config = dict(
    method='simclr',
    width=128,
    weight_decay=0.1,
)
Rows from block 3 of a small self-supervised image encoder, named by matrix and row number. Rows with one number belong to one neuron. Each number is 128 + 24 x the weight over its row's rms, rounded and kept within 0 to 255. All counts start at 0. Numbers have three digits each.
Before each neuron's rows are labels from the 100 images, of 14848, where the neuron reaches its highest value: "lies over" is the class under the peak; "strongest on" is what is common among them. Only what is clearly more common there than usual is listed. The data: aerial photos of the United States (SatlasPretrain). In brackets: how many of the 100, against the usual share in percent.
# fc1: MLP up (model.blocks.3.mlp.fc1.weight, 384x128), inputs 0-127
# fc2: MLP down (model.blocks.3.mlp.fc2.weight, 128x384, transposed), outputs 0-127

lies over: building (57 vs 3.8)
strongest on: building (86 vs 42)
fc1.141:129124115152134115143113111124124111164166112125157134092129126133130099132106087112111092155120149148135158114177132109136142115120140148079186131101112146127115116120147152126108112116120173167099099095149150141129134139143095137166116112152142095146154087122128123104110099123115117142144161102085137147146110125096165146163163137152114092106156192152142177098084111088079123113142
fc2.141:128129136121146164144116164110125168146106138162047165158108144140166118142139165133113129097087122106143078115084145139116167139113108140165100112127136134087136165123128087100125134193150087136151123158119144103136109129137135148115153116125112136079111096115131108127137133107121144136126140118078110128154128116165103101115137144091117160132093100150102111148164124173160122138129

lies over: crop field (39 vs 7)
strongest on: crop field (40 vs 9)
fc1.75:110145131126145148115138098181117149151116130099127139114142136159130107121091150117104166142134078158097124079116155149134154122139150146166144085136130111134162142135162076133106129121109125167155109125133095098080122124099147148100148102135116170074165140140130124088091140096113146130154131156155155108116147144188115143123168082145127115153132083087136114132125107095129131120136
fc2.75:184131147124102111093152097091148118158146107102116095150122141158132135133145132141121124135147164147121116125118131108093102149106125097126113147124088114111063172163125149153167137154161146098149136097117148152161144112098140112149090139115082161146160112086142105160159161125099133110115144147186106157131105098114135093127091135122106153137104175115130091115149136151112148128133

lies over: building (44 vs 3.8)
strongest on: building (77 vs 42)
fc1.187:105146128110118144148135132102138150150131140131125109059153140140165147140111127139128137102139146112141131118104087157149103133145118138102136163151136108127144116116122126109129138102132186173103085104147152119083127134125114124116129148120149148106127095132102117161126135122145136148100176088048118127123172122151129148124132098102154144064178103137188092156119111167165133117134
fc2.187:137139143127142111131148120139154162120144144107128150180089104131118096175097126101125150121084111141139101117139184121110157120115117105126074103114093138092108154103123140121129116135140058094126133139140144128176147120131160100122149128138089103114146182133114139144131092137114116143156139116168105131150121103093144101162151161165162153147101163137104144112145136075097121163119

lies over: crop field (26 vs 7)
strongest on: crop field (26 vs 9)
fc1.18:150115111114167133100170161156088119125130143108142084145142097122137138138080150126102138112077123121139121119136131128116113140120155157112139114095123151118146123157113114132153182150158170108125175162127121125126106084142104054119165110120113111099158090124160120083084139128144154087150130171146131120131133124131127093159145117158148079157126118136139112162152080116115127120132
fc2.18:146125154131099141118109114128160164121135093122096186088122152149116110120174144116120125114170122151102146118126135124114129176137107110161088138125138134125126099131171084125185098145121113175146112095130117123152123114105170151138094133140147160138090185146100150144143127137139114126157122137105117161168080126104137105080105106107130184128153134145096087126123137099120124108109

lies over: building (31 vs 3.8)
strongest on: building (74 vs 42)
fc1.338:118125188158125170120122129145150134118172107101137123121139097160159109087153099137136159124090149137151092108143104145177083150101101093100101149134088105112101148113116114134129112113126163110113145123101122125106118106145156134136111142166118178113118114167111102173107120122145112150132149158106143160120142137147079167137140131096132159110100076109144160108092110115114158130093
fc2.338:133165113160147140151112125135058113138138112173127121157088116125130136177120125106113122136137132079101148133104118130098142131132137133122149076166121149139120144161154157136148169124155097146127115155166170107091134131142163143123109104137143064174153155123130138132098145107118099115105163102156141082089136112129119153129097111141101087117165155109133125131091162152105099118135

lies over: building (36 vs 3.8)
strongest on: building (79 vs 42)
fc1.382:155104145138167097162154140150109122159150123113174176142155145100112108120157117111122140163111109146098180150090141154124154131119131111110094109135092130143075132107148133072086148123121149148104107139144113141099087119122153131168113116087132162117121110149160099152124128143128104159123140096123154118076141122143155120077179098112162127133107113152108134144099103138103144149123
fc2.382:157112145100162214131105080123085151095113101178120109165135100156147122117122109136099131137165121116117121104083095123127159115122139114139123111110153110090114143198131119110107137122118148130158126123117108116139127127122125161144153165115137134134112162086149151168124122105138148096156139166137106144128139121147130085111113172134098118133128112102124166110104130120166076151153

lies over: crop field (26 vs 7)
strongest on: crop field (26 vs 9)
fc1.32:161111136064109161116093117140129112111180154122136120178093134119095121141136105146146142113135141128118132138108141132133147116135121100121116106160166138140094130167135129145105139144099110160161175103127122080139127103150195084132149080113149151110160090112107146155098124142102153128108078174105135102136150112122122122144102141111125133126069158099140149136157111103140096118126
fc2.32:105174129171101180091138100124144171142132111144101118169114150117141156133136142117081139125086131145136112108133176099102121127122127094143122144117125131125086125131163137120100129088148096113137132098098216102154120127146141171130082121150102097126115158106124146154143101106120136132095139125131136158163110107127130108140131162146090143164144148161106131074121149109122109145114

lies over: building (37 vs 3.8)
strongest on: building (71 vs 42)
fc1.45:079108136134136102175139113113108099127103148113129103117133147100107146127122126128195136094118173135106143161123095098163088140099121175127106130168104104124174122118094146135171128116072068128129068147114153137125135150114114142121129123102148152122080135139146151150137126117131103130132179135129134120099157119143125106134108129117173108114154117146141168148104118106165145144165
fc2.45:147117136137142118123092156134140161103202116110135138100116109127134122145119104146112125124117127123127104167104154112106175107111143087086163124122130155128095139087186137119082109114171113105094135115154108126130142148162133130081173123173136113137151136161123106092149118137112153129122094141153094121131139099116197094111118127168106139114126162099162112107161139111115117114152

lies over: crop field (29 vs 7)
strongest on: crop field (29 vs 9); river (25 vs 2.8)
fc1.176:144129131094167088101123128158108119105132168134119160135085122104134085132144121115124119150118112144101128106138145134113205158143117136115154105094085098122166148139120093131143150147138164116144126160125120129133138126131185129134156066154103145105133125134118122115084108081140100163126112142106167136188133100160138104118144119148167105141121134093107131155117082155111149112154
fc2.176:137128152114075150120172148129130137130120097151087094139186169169079153139140140113165134111096115136101121144122135122123105146138146138142090153105127155113125072144107134125129136148092128163099117110109138173110105105116093126123139147126156144140114134140124128105144134177126139097142147106132087156127088123068147123143129175156094159129115129178154127083109139151088107141126

lies over: building (36 vs 3.8)
strongest on: building (83 vs 42)
fc1.39:113129110167095109137165180164078100140150128141137193130120119163139132096104114127174099123108120145167106158159112105125084139131123052139157146125117145181129111120109145129144118090140111130147126134155140123120122163147154113084124160114136129130114125160127112086130149127116159120145111116141114118144106125114156187098115101134160125118130130119104099131115128141090134081081
fc2.39:109092145096142105137107086100095140098113088173156129110131124142164151122121079131125133103162122102147138139081143113147138143090153164149127156141139136124138147172134115129143105172145117111143149113088150100125173099175101093133119122161132131123114132156103135179129120094137087130143128104111140120160137084127157133171090151129165125145099115127144120104160146075145133095104

lies over: crop field (32 vs 7)
strongest on: crop field (36 vs 9)
fc1.164:122140131139153128132110134123149111093124113116160119132129127097103140136076106171107141084117119167101163137157106120134169096141119100133118141088120129132103105164054124162146143128137115164167118152115090149141181081117108147117145117120082110106122119171134138176117173189132123161089118118142129091111155154110131125145123103137146098122134135135138162137118107132178137115133
fc2.164:152102102143139129119119131095143137168159115121130153119129147141156109134151135089144139121122160124143136128088162133098107128113208103136167136098142114162138160138146116118118136113099095139081152084111136137120103109140141122172104127095092110140139143113096087095165138147146116072149132105112122133149097088121080181097113188122125108122154129120119144125159113147162125145103

lies over: crop field (30 vs 7)
strongest on: crop field (31 vs 9)
fc1.58:170134135126130126132111164156119092166103120100137092115101153150160099148109141110134159129150132130118126076151144114136143144115106178083128169136124120157141069154137161115111128108127165110127161132134162143108166091099126105123135116111134129103104119140095149137076134121102115133167117116086129166167146070141079120138148125087118116134149152116156169112173124099110143132122
fc2.58:125132108110118131119132143155100100131121151205083103124163125136141134103148105110134121140111102114112111171065114130154095107158122110142125142120133120124125124136128109134181104153137109170161087171115105128135069158136101148115127111117108129164159142171111148117158112117119106134138113106104126098084128146125132159136128143130177106145083164138145171129101139165122118171091

lies over: building (35 vs 3.8)
strongest on: building (69 vs 42)
fc1.217:126126127152148145105122076152134113123186130134149107107070115143095130140181121126119145152181116105187108138136132112183132107127086122121099150185104092132119132124130117093115104133142120107156159139124109103089124096187137145121129109131139147144131131144099113176124128143132126160094139087118115117108125115151088130141135108129120121096154109145156176102108094111156164136134
fc2.217:118120113142134149171141172132118138143101094099091145157158107113145077142089108113105152090114145095079150136129176127113161160124138163135139125127120135124107136136105145135127138132126124116086091148128153106143143127113104106104151150156145113086086093117155137123137124123155124126157162128138180108153124100097157116077108139156138122092119129148125085115143193111096146139181

lies over: crop field (38 vs 7)
strongest on: crop field (38 vs 9)
fc1.375:092167124142166133099142156112138136142095091133156104158100137142110126111105110170159138081094135128124178096108147135153097129118153134129122118109104117111104097145140119156145119128103107162138140156149100125104200119106129162139137097134109124138157105131149089130111153123077159058132138119125103144160117149136103119135143098111158148156085146083137118130159142110148143176124
fc2.375:111119153122109127139153114139158141132140101139122151142149129126162150151139125194108104154136159150133081138163117129089166117119103119139113143086107119132100175156122156112151115129158133127121109102116135062175095109145120094117161115131116169138120156082079135084076134115196104154115131132131149145134116144117144100161095101123087123109156135134132122142122122119115152094138

lies over: crop field (26 vs 7)
strongest on: crop field (30 vs 9)
fc1.302:120129128132166126108156133161138168115153159141140099138093129110179107128113117081120072139064125110143150097163146141125134116114160144116078132111120130138166139119129125142085127143144138158112152151167097167137123176130125156113109120119146117100148157123134134111122121119160075104150108098104144168174094085065091132122141166116136125119122147118118125154112093136118147147138
fc2.302:108143152138095104132106081175145169121132099129111146124122118106130176120139114166168132173144143116108140146128089136134137151131106112134139112122174097088145098102137108156137126109155101122072107118110142128123122117109148108119136084152184138126075073122121146135120119124127151114143128138178138097142137112181175125145104155138199134123128114159125144116103141123143157120103

lies over: crop field (27 vs 7)
strongest on: crop field (30 vs 9)
fc1.306:152127092113146090100139128171142111195120122128141138132122138102147156135098139122154088139100102130169128155138117157153127153154094155118135132108162142127113122117097173119090091123124123174147112150116081165130125108124108138122109122099158157134091116151108146170133074145104143152115094154112092134169143070131104118145130192141106093129141145139108119158118114150137113115119
fc2.306:142117142105138145122139129094132220067138128166088136162131106097100124145113115128102148106118148082103114123155152096119149161117108101136124131134193098080152136094124070124164132133146155136143140166157109123126143155109119128127131142152143107150119084126144128130138157135134091127133100145147116125109133142151127182095117094107144133128115150128130110091148120085123151160136

lies over: crop field (26 vs 7)
strongest on: crop field (33 vs 9)
fc1.174:138163124138124130155138140145100137131126156151160128136117086120118143132135074115143167147096130144131123166104154115084171140121167131095134127099106089153127099120116086125100143112176165134119105129136113169135144130121170122128144126128148138111170116178115103128107103119129128132137139115154116124133148135148138112090208128079102105123094143079132152153131106116084086180126
fc2.174:137101134117078171152125158095096123105141108098105125184184128143125128089163085092107133161161118134094128120122122141127094126129123122139113095124116126120096167170124160133158167102140125130111147128134165124143151111119147152121059153126134131105128174098183122131137158110105156129092194118116125130092120102144136109130108141151123131116142134158155103095092129136142111129128

lies over: crop field (25 vs 7)
strongest on: crop field (27 vs 9)
fc1.342:119148141134130106152128147144111154124148138122120110097159181176141108128130128130149153111130142136100073144158092142105138099122162101135127142093102163138154122175124125118126165150116106118082100063105131127138143130112184124103137118123072121081109115136128126117129185150123145144125131122160158136122129148140151129152136090146118129130140076131110141107113073158120101182097
fc2.342:130152123112100182100133133115150114105103140151094118120114094093105106116158136116119131107135140159109172128090152125101158134127104115092106123161119129105094167125132099101161142105152151098148110155156162143150154155130138087150127140181145080144112140087156098154147122135110085113118126165108133128121110134131133195086130131124142121115165149107156097130131165090128130106172

lies over: crop field (26 vs 7)
strongest on: crop field (26 vs 9)
fc1.318:132156135146127145112103155170130117138117157105123154100094121150117128131116123128137143131144119139138100166138141143125087113112161099131126147131059137120121103141083122179111097136123100120143133100113151136073125118079144139146152116176078142135123139136125130093148149148107128159128115092162141080161135128143133147158154084119068156076168139145107109172103100126122158126112
fc2.318:096127128152136184135115107139080095085133162163139127133139133157132186102132141118126128132091151133116147081134137139116135105124148147128134132081109114147140148178101149099130088101106146127132101082109155132108113123135142112111124129142159101177142149053117156132133163120137131105131109175126132092113170140147080117127125125145141084159123108108130162135149094117166136110105

lies over: crop field (40 vs 7)
strongest on: crop field (40 vs 9)
fc1.162:133131146119138104124100152136133116138146155155097116091123122125088077127138089108144125177094117133101137130149093123131144166111141122084132158143144150135184102125131130116152156139132117108119163128136136160075137129097166088116143108135132107098126087080082177119181106136149110130142086114148150130123123115111139149114166148088174141133144115158158127156137086142139109161096
fc2.162:124088115065146153108121101079121099125137121097130132166122114089160110131140137141130146103128145106135120122114142153124135132137187108150142146125159106150104145131113145105123125130139136089120117124134128054223087147151119159111148129142134120123164158142136059135115127140165119096127156130138139113148144119130142120124108180108101115150113154122127149102111181135116122103103

lies over: crop field (28 vs 7)
strongest on: crop field (36 vs 9)
fc1.355:128190161159102125104125116176112113147126112160121099116084142124112126125095097087115117106124087160098087128132104100113085127124086165136177122120127146150149122134188143117156172115123152100103153130136098150118116153116130109120124103145094127133124099125135114131144160117095152145140140126152100144123136123189117166129145136111179115140116123142156148073143084155143103143130
fc2.355:177093104125131119103103147132112126140140106143117110119149108122121092128145111107134146148177158125119126152094108146133173126136145073111145113172124143116160129100125086132141104121129153101148104198104142145134132148096144139095135142146121113107160119135134154145151131119129073157154104172094118136137151091068174130130145147140126157084139148059144132115127141113134125129084

lies over: crop field (34 vs 7)
strongest on: crop field (35 vs 9)
fc1.10:154139103145121123137105113186143122139094116153123146162099108106146103138139100084145121146119122138129130131129135091140096122132137147089112119116138164140128137122130066163128117126112177098106139115118142186142144119172172107108134119101144152121191121180121100121121118086070125143101103119159135120183118096133148125096149154077126133134120138103118133129101094148149133166118
fc2.10:153118154111127145125141116145120119139139144184098077087153168157094146154158140107102138178142125114107117136118143154108137139141126120128128135107088097121152109135124152115147136088105103207120114166130107146120095120109118172146130124142098119104065105119109175144106148126115129141142124115100078144103129100106125137167123134182128094089103164145139156129131133140128118116088

lies over: building (28 vs 3.8)
strongest on: building (88 vs 42)
fc1.369:138086107090147099123129117102127132132118134180111140093152131141184139166136112135121114113187103098104142172144104142119184089124121152128123120136112127115155135115129211086114171131117123153110070165143165112125129083133137145135106153156130108144105135135137129092126134157106093109122138144143135128106102127120144132125082127111110136129140122155120084121130165135149161086115
fc2.369:154139136141107135148138136127094131116117090105109107156152126112109109098153116123109100166110128104088113089132089154152067190148132151101130152122122151123070116145172105163098115087147139105102126112150165136124137130128141116112083104101132107130142117099172114159119099141125154178107144132091148137170146118126101128155105166117091131153115142167138116101126171141116141134152