config.toml
model = "self-supervised image encoder"
norm = "layernorm"
norm_position = "pre"
activation = "quick_gelu"
head_dim = 64
qk_norm = false
dropout = 0.05
projector_out = 256
lr = 0.0035
momentum = 0.95
nesterov = true
warmup_steps = 500
weight_decay = 0.1
adamw_weight_decay_other_params = 0
Rows from block 6 of a small self-supervised image encoder, named by matrix and row number. Rows with one number belong to one neuron. Each number is 128 + 32 x the weight over its row's rms, rounded and kept within 0 to 255. All counts start at 0.
Before each neuron's rows are labels from the 100 images, of 14848, where the neuron reaches its highest value: "strongest on" is what is common among them. Only what is clearly more common there than usual is listed. The data: aerial photos of the United States (SatlasPretrain). In brackets: how many of the 100, against the usual share in percent.
# fc1: MLP up (model.blocks.6.mlp.fc1.weight, 384x128), inputs 0-127
# fc2: MLP down (model.blocks.6.mlp.fc2.weight, 128x384, transposed), outputs 0-127

strongest on: crop field (27 vs 9)
fc1.236 [134 177 144 184 123 168  95 154 107  78 105  89 111 116 126  90  82  91 136 138 182 135 162 120  85 164  86 143 143 119 140 164 125 122 155 157 126 107 151 140  61 206 120  79 139  88 127 119 144 106 133 110 157 170 159 162 144 131  71 101 160  89 146 147 145 157 171  80 186 160 130 144 178 114 154 130 134  75 103 100 153 115 107 116 143 177 108 188 119 153 154 145 105 171 153  69  76 128 117  64 121  97 163 136  75 132 135  87  99 131 116 150 124 164 193 118 168 110 114 120  85  59 139 165  96 103 149  77]
fc2.236 [111 128 127  98 121 143 112 104 134 188 132 128 181 184 148 128 129 155 148 152  79 142 117 147 130 129 158 115 172 181 132 110  77 114  87 120 131 191 156 131 127  95 103 136 108  96  97 128 101 172 170 141 200 161  91 135 109 178 157 102 167 152 109 173 146 123  98 127  62 122  67  96 107 195  64 114 152 143 106  94 174 108  68 145  99 144 110  46 132 146  79 152 120  98 132 110 173 157  89 167 112 167 126 151 104 126 139 124 129 139 168 118 141 159 113  42 136 131  61 136 112 107  73 130 149 142 138  70]

strongest on: crop field (42 vs 9)
fc1.143 [120 140 124 238 104 106  66 120 160 122  98 180 174 127 151 142 129 126 166 126 100 168 146 154 106  99 145 134 108 112 107 122 141 143 119 130 113 135 146 123  73 200 116 134 152  65 130  80 216  89 113 106 174 108 141 128  80 132 181 147 107  76  77 113 137 155 152 106  95 102 118 146 118 174  66 117 101 102 111 119 151 138  33  93 112 114  98 153 138 142 148 108 155 147 178 165 101 185 154  68 128 137 173 110 118 122 126 132 100 126 168 140 159 156 144 162 114  90  90 140  77 141 123 154 167 126  89  96]
fc2.143 [107 117 177 129 148 144  92 113 178 131 137 100 107 131 129 126 111 184  93 122  76 127 104 125 118 162 159 149 130 135 147  63 128  85 116 108 126 111 123 147 101 124 111 128  89 161 114 152  96 127 122  96 106 212 180 111 157 129 165 155 181  98 187  86 118 114  93 144 127 121 145 127 123 143 194 157 140 199 124  36 102 123 177 162 147 121 108  65 147 142 131 169 103  60 131 105 103 125  85 149 147 116 115 119  87 138 131 111 205 165 146 164  62 156  98  91 106 142 162  71 178  72  80 149 134 137 125 104]

strongest on: crop field (31 vs 9)
fc1.348 [110 100 125  87 111 152 165 124  84  96 202  97 122 119 178  97 162 123 142 108 124 154 127 172 150 113 176 148 112 103 127 169 145 113 130  98 106 136 137 124 142 147  87 125 118 135 191 195  86 166 145  70 100 130  84  74 212 146 143 112 102 138 158  76 141 150 125  83 136 115 151 138 147 124  98 161  85 113 110 103 133  95 169  53 142 124 145 111 110 159 157 141  76 180  69 143 119 153 152 150 176 168 118 141  67 112 117 127 110  76 156 104 114  76 151 152  73  69 147 137 170 158  98 151 203 123 126 136]
fc2.348 [119 153 123 171 165 106  96 110 191 135 116  72 166 108 112 149 101 109 140 137 130 156  99 116 102 119  69 140 106 139 114 153 158 128 123 176 136 140 129 128 114 152 154 152 103 104 121  83 139 130  90 106 151 130 166 162  95 127  99 127 163 197 164 114  63  83 150 146 132 155 119 133 149  81 135  88  89 140 183 158 135 179  51 198 107 124  81 182 135  60 151  74 140  85 159 176 118  87  70 117 160 146 111 125 129 164  91 108 150 184  76 144 168 121 105 138 160 159 101 161 118 103 102  78  57 167 123 142]

strongest on: crop field (29 vs 9)
fc1.216 [135 119 126 188 107 115  61  93 143 168 118 181 171 145 141  93 157 131 170 157 156 110 143 111 122  87 112  96 100 110 129 183 170 109 124 151 116 176 111 125 105 151  87 121 154 123 149 135 137 106 101 126 141 102 144 127 130 105 104 143 127 111  37 149 145 159 140 130 135 107 128 144 117 147  37 104 143  50 125 153 143 134  53  78 145 108  93 152 104 127 144 111 138 108 113 142 124 214 179  82 138 122 177 128  97 178 189 141  95  79 172  78 132 151 133 152  97  80 109 153 100 159 151 171 152 134  45 148]
fc2.216 [130 167 119 111 155 117 204 144  85 115 132  70 121  87 111 145 128 167  78  96 107 126  84 142 156 172 119 158 100 123 178 100  95 132 132  95 107  95 127 132 155 144 161 107 104 164 123 158 110 118 137  98  98 136 105 160 116 136 144 139 127 104 206 106 147 125 104  98 110 173 142 130 128 120 239  96 123 167 132  93  96  94 203 170 126 130 126 155 137 139 109 163 160 159 136 122 143  74  69 161 162 151  76 104 171  75  60  87 128 130 104 135  93  60 107 131 147 121 142 135 153 125 109 127 101 115 228 152]

strongest on: building (72 vs 42)
fc1.6 [124 108 122  70 137 124 119 135 147 132 184 116  55 156 100 139 126 153  71 133  93 170 147  96 115 101 105 133 164 168 169 134 122 169 155  40 121 184 138 118  80 137  92 185 102 157 154  93 144 217 110 152 154 201 131  77 117  95 107 103 128  98 115  85 110 156 125 120 160 153 146  98 126  79 115 149 112 128 130 127 111 113 144 138 144 153 101 128  83 134 129 117 148 104  89 130 153 117 114 199 143 112 106 168 141  52 183 122 115  84 140 142  96 118 159 120 101 112 173 101 177  89 130 157 112 216 151  92]
fc2.6 [ 99  84 178 181 132 157 128 142 152 112 143 131 116 130 137 159 121 143 176 109 127 106 154 130 199 130 123 147 114 123 128 115 154 161 168 101 104 125  99 116 192 113 160 140  46 138  76  78 159  90 103 106 136  64 119 199 144 110 120 163 127 119 121 140 134  88  83 175 172 109  80 149 119 138 125 100 107  98 137 117 187 162 100 107 111 140 135 141 163 130 104 205 121 135 114 106 138  55  80  66 148 131 119 174 149 120 110  66 116 143  98 160  78 163 105 135 214 135 131  91 168 106 142 190 119  82 125 139]

strongest on: building (82 vs 42)
fc1.331 [171 186 141 142 149 140 176 115 176  87 176 133 167 159  86 171 123 165 176 153 115 130 123 107  81 123 151 141 133 157 183 118  93 115 121 195  77 137 138 157 147 131 162 145 134 143 117 108  88 183 135 130  63  68 141 133  69  85 147 138 207  88 115 162 116 102 111 110 135  87 111 105  84 149 101 108 148 175 115 145 107 120 182 121 126 152 133 165 121 116 127 119 123 135 179 164 111 176  71  79 131  75  50 167 112 164 154  80  77 142 145 123  97 117 112 124 152 110 114 122 113  95 126  76 142  83 172  92]
fc2.331 [139  91 118  52 168 121  93  71 110 132 100 182 102 121 181 112 124 146 143 167 106 153 146 210 150 155 125 122 122  78 128 138 122 165  55  86 142 121  87 122 132 197 139 114 129 149  99 142 157  96 165 183  61 139 137 160 106 190 125  65 140 178 178 104 140 145  93 153 110 127 178 104 102 122 176 134 188 117 143  93 127 165 129 111 108 150  75 136  87 135 128 147  68 121  87 141  70  49 134 128 183 127 124 129 124 127 138 124 102 159 116 135 135 131 143 129  84  97 162 156 105 145 102 112  95 111 162 171]

strongest on: crop field (48 vs 9)
fc1.118 [ 96 112 103 109 117  91 223 163 108  63 111  89 156 135 148 122 121  91 173  73 198 140 172 143 171 147  96 185 125 119 108  93 163 173 107 172  82  84 168 102  87 154 151 136  92 115 145 166 125 130 123 118 149 144 120 101 123 184  78 135 178 107 115 110 143 147 124  67 136 100 125 147 125 155 136 117  86 181 192  74 188  78 106 135 127  86 115  82 141 111 104  90 118  93 143 118 109 150 117  74 155 187 123 158 131 118 122 148  93 124 135 132 114 119 105 113 159 108  94 116  93 160 157 143 199 151  83 125]
fc2.118 [136 106 154 161 157 152  92 127 182  60 102 116 150 106 136 129 110 143 161  40 144 165 156 132 129 110  51 102 125 114 127 140 155 141 189 119 123  98 143 112 144 169 149 122  96  79  91 189 138 120 123 133  91  87 139 110 112 126  97 102 108 122 112 112 106 132 167 119 119 151 150 167 216  85 138  51 114  91 148 125 147  83  85 137 124 107 164 156 120  74 158  90  90  91 135 126 155 125 132 109 145 114 139  90 171 191 141 107 122  78 210 127  89 130 150 159 113 175 134 133 149 114 180 108 147 127 214 158]

strongest on: crop field (28 vs 9)
fc1.149 [135 187 128 140 178 122 111 159 135 122 132 120 133  85 107 167 172 153 161 139 115 215 158 150  87 164 144 143 161  76 115 121 120 104 186 129  88 173 139 102 197 154  74  93 173 144 138 142  84 128 127  97 151  60 136  60 124 108 108 121 116 158  77  95 125 188 126 142 114  81 151 182 134 153 131  90 149 125 110 167  78 115 129 142 158  71  71 117 161 141  90 113 192 151  93 147 190 114 143 145 153 140 118 159 153  90  74 103 138 145 146  77 110 136 145 120 104  90 112 136 137  87 159 123 112  97  97  67]
fc2.149 [162 142 139  72 111 144  96  70  98  92 129 158 133 136 129 110 169 128  98  81 164  89  86 151 150 134 126 135 102  90  81  97  98 165 142 149 156  91 109 176 121 146 159 145 162  36 154 174 120 122 106 111 139 158 169 175 157 110 131 124 114 162 100  96  51 146 147 128 100 139  80 103 144 131 165 157  82 126 154 108 103 103 123 195 141 162 142 117 125 140 127 162 160 130 142  97  92 141  97 117 109  68 127  93  93 215 129 209  70 114 154 123 148 115 132 195 154  71 133  97 143 135 138 181 143 158 121 174]

strongest on: building (75 vs 42)
fc1.368 [165  87  59 106 125  66 122  69 124 143 136 117 125 220 116 144 184 133 156 135 132  54 100 105 181 168 124 116 163 179 139 117 117 124 114 195  83 108 143 150 161 152 138 161 141 110 200 106 111 147 107 139 120 164 100 156 121 185 178 122  98 107 111 111  88 152  74 121 141 165 178  91 117 134 106 175 155 111 140  68 120 113 120  80 134 113 114 135 167 127 144 118 132 150 149  69 139  71 143 109 170 106 113  89 105 108 169  99 126  93 106 118  87 115 177 144 204 136 118 167 149  92 108 149 140  92 120 156]
fc2.368 [151 151 149 173  80 189 186 147 126 158 140 167  75 131 149 137  94 163 114 106  85 134 134 162  94 110 110 193 100  99 146 123 145 106 100 118 153  95 143 145  54  93 140 135 124 151 134 127 173 123 157 142 143 112 119  96  77 127  90  99 109 102 188 169 141 113 103 136 169 125 114 162 118 142 148 119 153 106 121  96 119 116 145 143  77 130 163  87  58 111 149 106 171 137 157 186 131  85  71 101  63 130 150 129 123 132 110 195  87 149 178 214 120  80 111  95 137 139 137 130 102 177  71 120 192 137 152  84]

strongest on: building (68 vs 42)
fc1.101 [157 163 102  86 127  92 155 172  80 112 114 141 127 157 128 132 179 104 111 176 169 128 138 103 127  95  53  77 112 154  87  61  98 222  91  64 132 172 146 149 151 142  90 163 177 165 126 129 122 106 109 141  94 127  72  86 136 122 146 159 121 125 112 107  77 149 119 125 153 111 118 126 118 129 169 141 156 126  83 136 135 113  98 103 115 107 113  81 106 134 129 167 176  89 131 178  95 163  45 108 142 105  66 134 153 105 157 168 141 104 120 115 188 149 141 129 125 122 153 129 146 216  91 130 188 153 152 138]
fc2.101 [ 94  89 137 166 139 105  81 113 133 122 150 144 129 126 134 108  75 127 154  70 126 100 175 104 137 157 137 162 178  65 107 184 174  53 213 165  95 101  79 144 144  94 160 118 102 122 155 103 134 157 126 117 127 116 212 104  78 143 110 110 139 131 165 109 187 141 186 123  83 152 125 125 115 133  65 143  93 122 167 113 123 129 185 112 127  97 112 139 134 116 145 100 115 208 128 116 140 112 174 164  77 168 146 143 109 146 143  81  62 143 139 147  82 135 133 166 153 158 156 119 109  60 131 108 104 120  90 146]

strongest on: building (89 vs 42)
fc1.263 [ 93  58  95 120 121  84 129 173 128 131 107  78 105 127  97 108 116 182  80 112  91 100 181 189 131  92 113 166 110 132 146 115 104  99  78  92 176 154  90  97  96 131 163  54  86 169 149 119 188 121 118 139 150 126 160 112 110 207 138 128 149 121 152  93 142 145 139 122 138 145  76  90 162 113 218 131 119  90 187 144 141 139  97 119  90 151 146 137 156 122 111 142 117 139 131 105 169 111 115  87 131 114 183  99 143 108 101 170 134 120 106 197 192  87 146  98 110 101 160 153 110 129 201 144 111 158  97 116]
fc2.263 [124 104 137 119 125 191 143 102 102 146 130 129 105 104 135  59 143 158 156 143 141 136 151 109 105 103 106 124 133 157  82  84  80 113 161 158 162 108 122 148  77 119 127  49 134 147  64 175 120 126 144 144  34 114 106 110 105  86  89 120 155 140 163 125 182 178  97 193  96 148  88 139  99 154 110  95 124 160 120 194 103 125 151 155 121 145  94 196 135 121 141 145 128 112 170 171 120 116 124 121 108 148 149 127 108 123 133 124  91 144 134 155 183 151  91 234 172 115 133  87 144  81 133 199  96 168 163 149]

strongest on: building (77 vs 42)
fc1.59 [145  71 167  76 108 100 209 102 145 117 147 141 108  94 158 138 101 156  86 154 113  68 141 120 138  84 111 129 127 178 156 174 153 130 105  92 162 151 117 132 111 107  57 116  99 126  91 144 152 186 155 187  94 186 154  85 102 162 102  92  95 142 128 111 119 142 141 146 113 148 132  96 154 172 188 140 120  99 125 113  92  84 130  69 142 152 176  92 165 105 122 103 156  78 140  90 124 104 119 166 143 133 136 120 124 131  65 113 158  87  89 150 125 107 145 154 134 204 183 136 122  97 159 103 222 155 150 130]
fc2.59 [105  92 135 182  99  77  88  98 146 165 143  67 109 174 140  99 159 194  68 115 131 112 101 171 130 132 198 138  75 118  52  81  87 139  85 104 175 105 126 167 151 120 147 165 163 158 114 190  86  96 140 101 110 164 177 151 123 147 175 201 115 139 203 137 114 111 108  86 142 119  99 142  83 153 117  96 119 161  93 136 135 146 126 202 128 146 136 130  56 150 109 141  96 135 125 125 119 113 112 153 145 138 136 180 103 142  99  81 149 194 126 165 136 129 117 147  74 100 128 107 128 145 141 136 112 127  96 122]

strongest on: crop field (25 vs 9)
fc1.294 [115  82 112 114  54 175  97 103  89 155 140 117  85  95 105  73  97 132 103 135 111  50 103 153 122 174 133 129 143  94  81 108 129 111 143  83  49  58 180 138 135 152 122 128 112  90 146 164 149 130 177 141 152 171 155 144  98 142 126 107 131 146 153 159 122  87 139 161 192 116 122 146 127 126 149 179 105 173  87 159 132 159 141 152 106 122 166 129 184 139 129 101  73 147 210  63  90 161 171 132 130 131  92  91 116 104 160 176 126 175 165  90 169 141 104 160 160 152 149 104 159  84 152 139 117 148 131 150]
fc2.294 [ 66 135 101 118  93 138  66  86 144 114 130 135 159 140 150 145 100 118  98 110 161 170 111 122  87  78 173 125 149 167 125 105 128 180 151 219 151 141  85 118 164 141 120 111  92 147  96 123 165 128 142  79 107 126  89 169 128  86 123 136 120 164 119 163 132  84 148 152 164 166 157  73 139  84 149 119 120 164 128  92 172 135 181 151 202 117  86  77 131 142 106 186 117 150 112  71 122  93 163 160 125  83 118 145 108  91 105  74 152 165 131 112  78  97 132 183 105 107 182 143 188 100 172 171 144  97 112 106]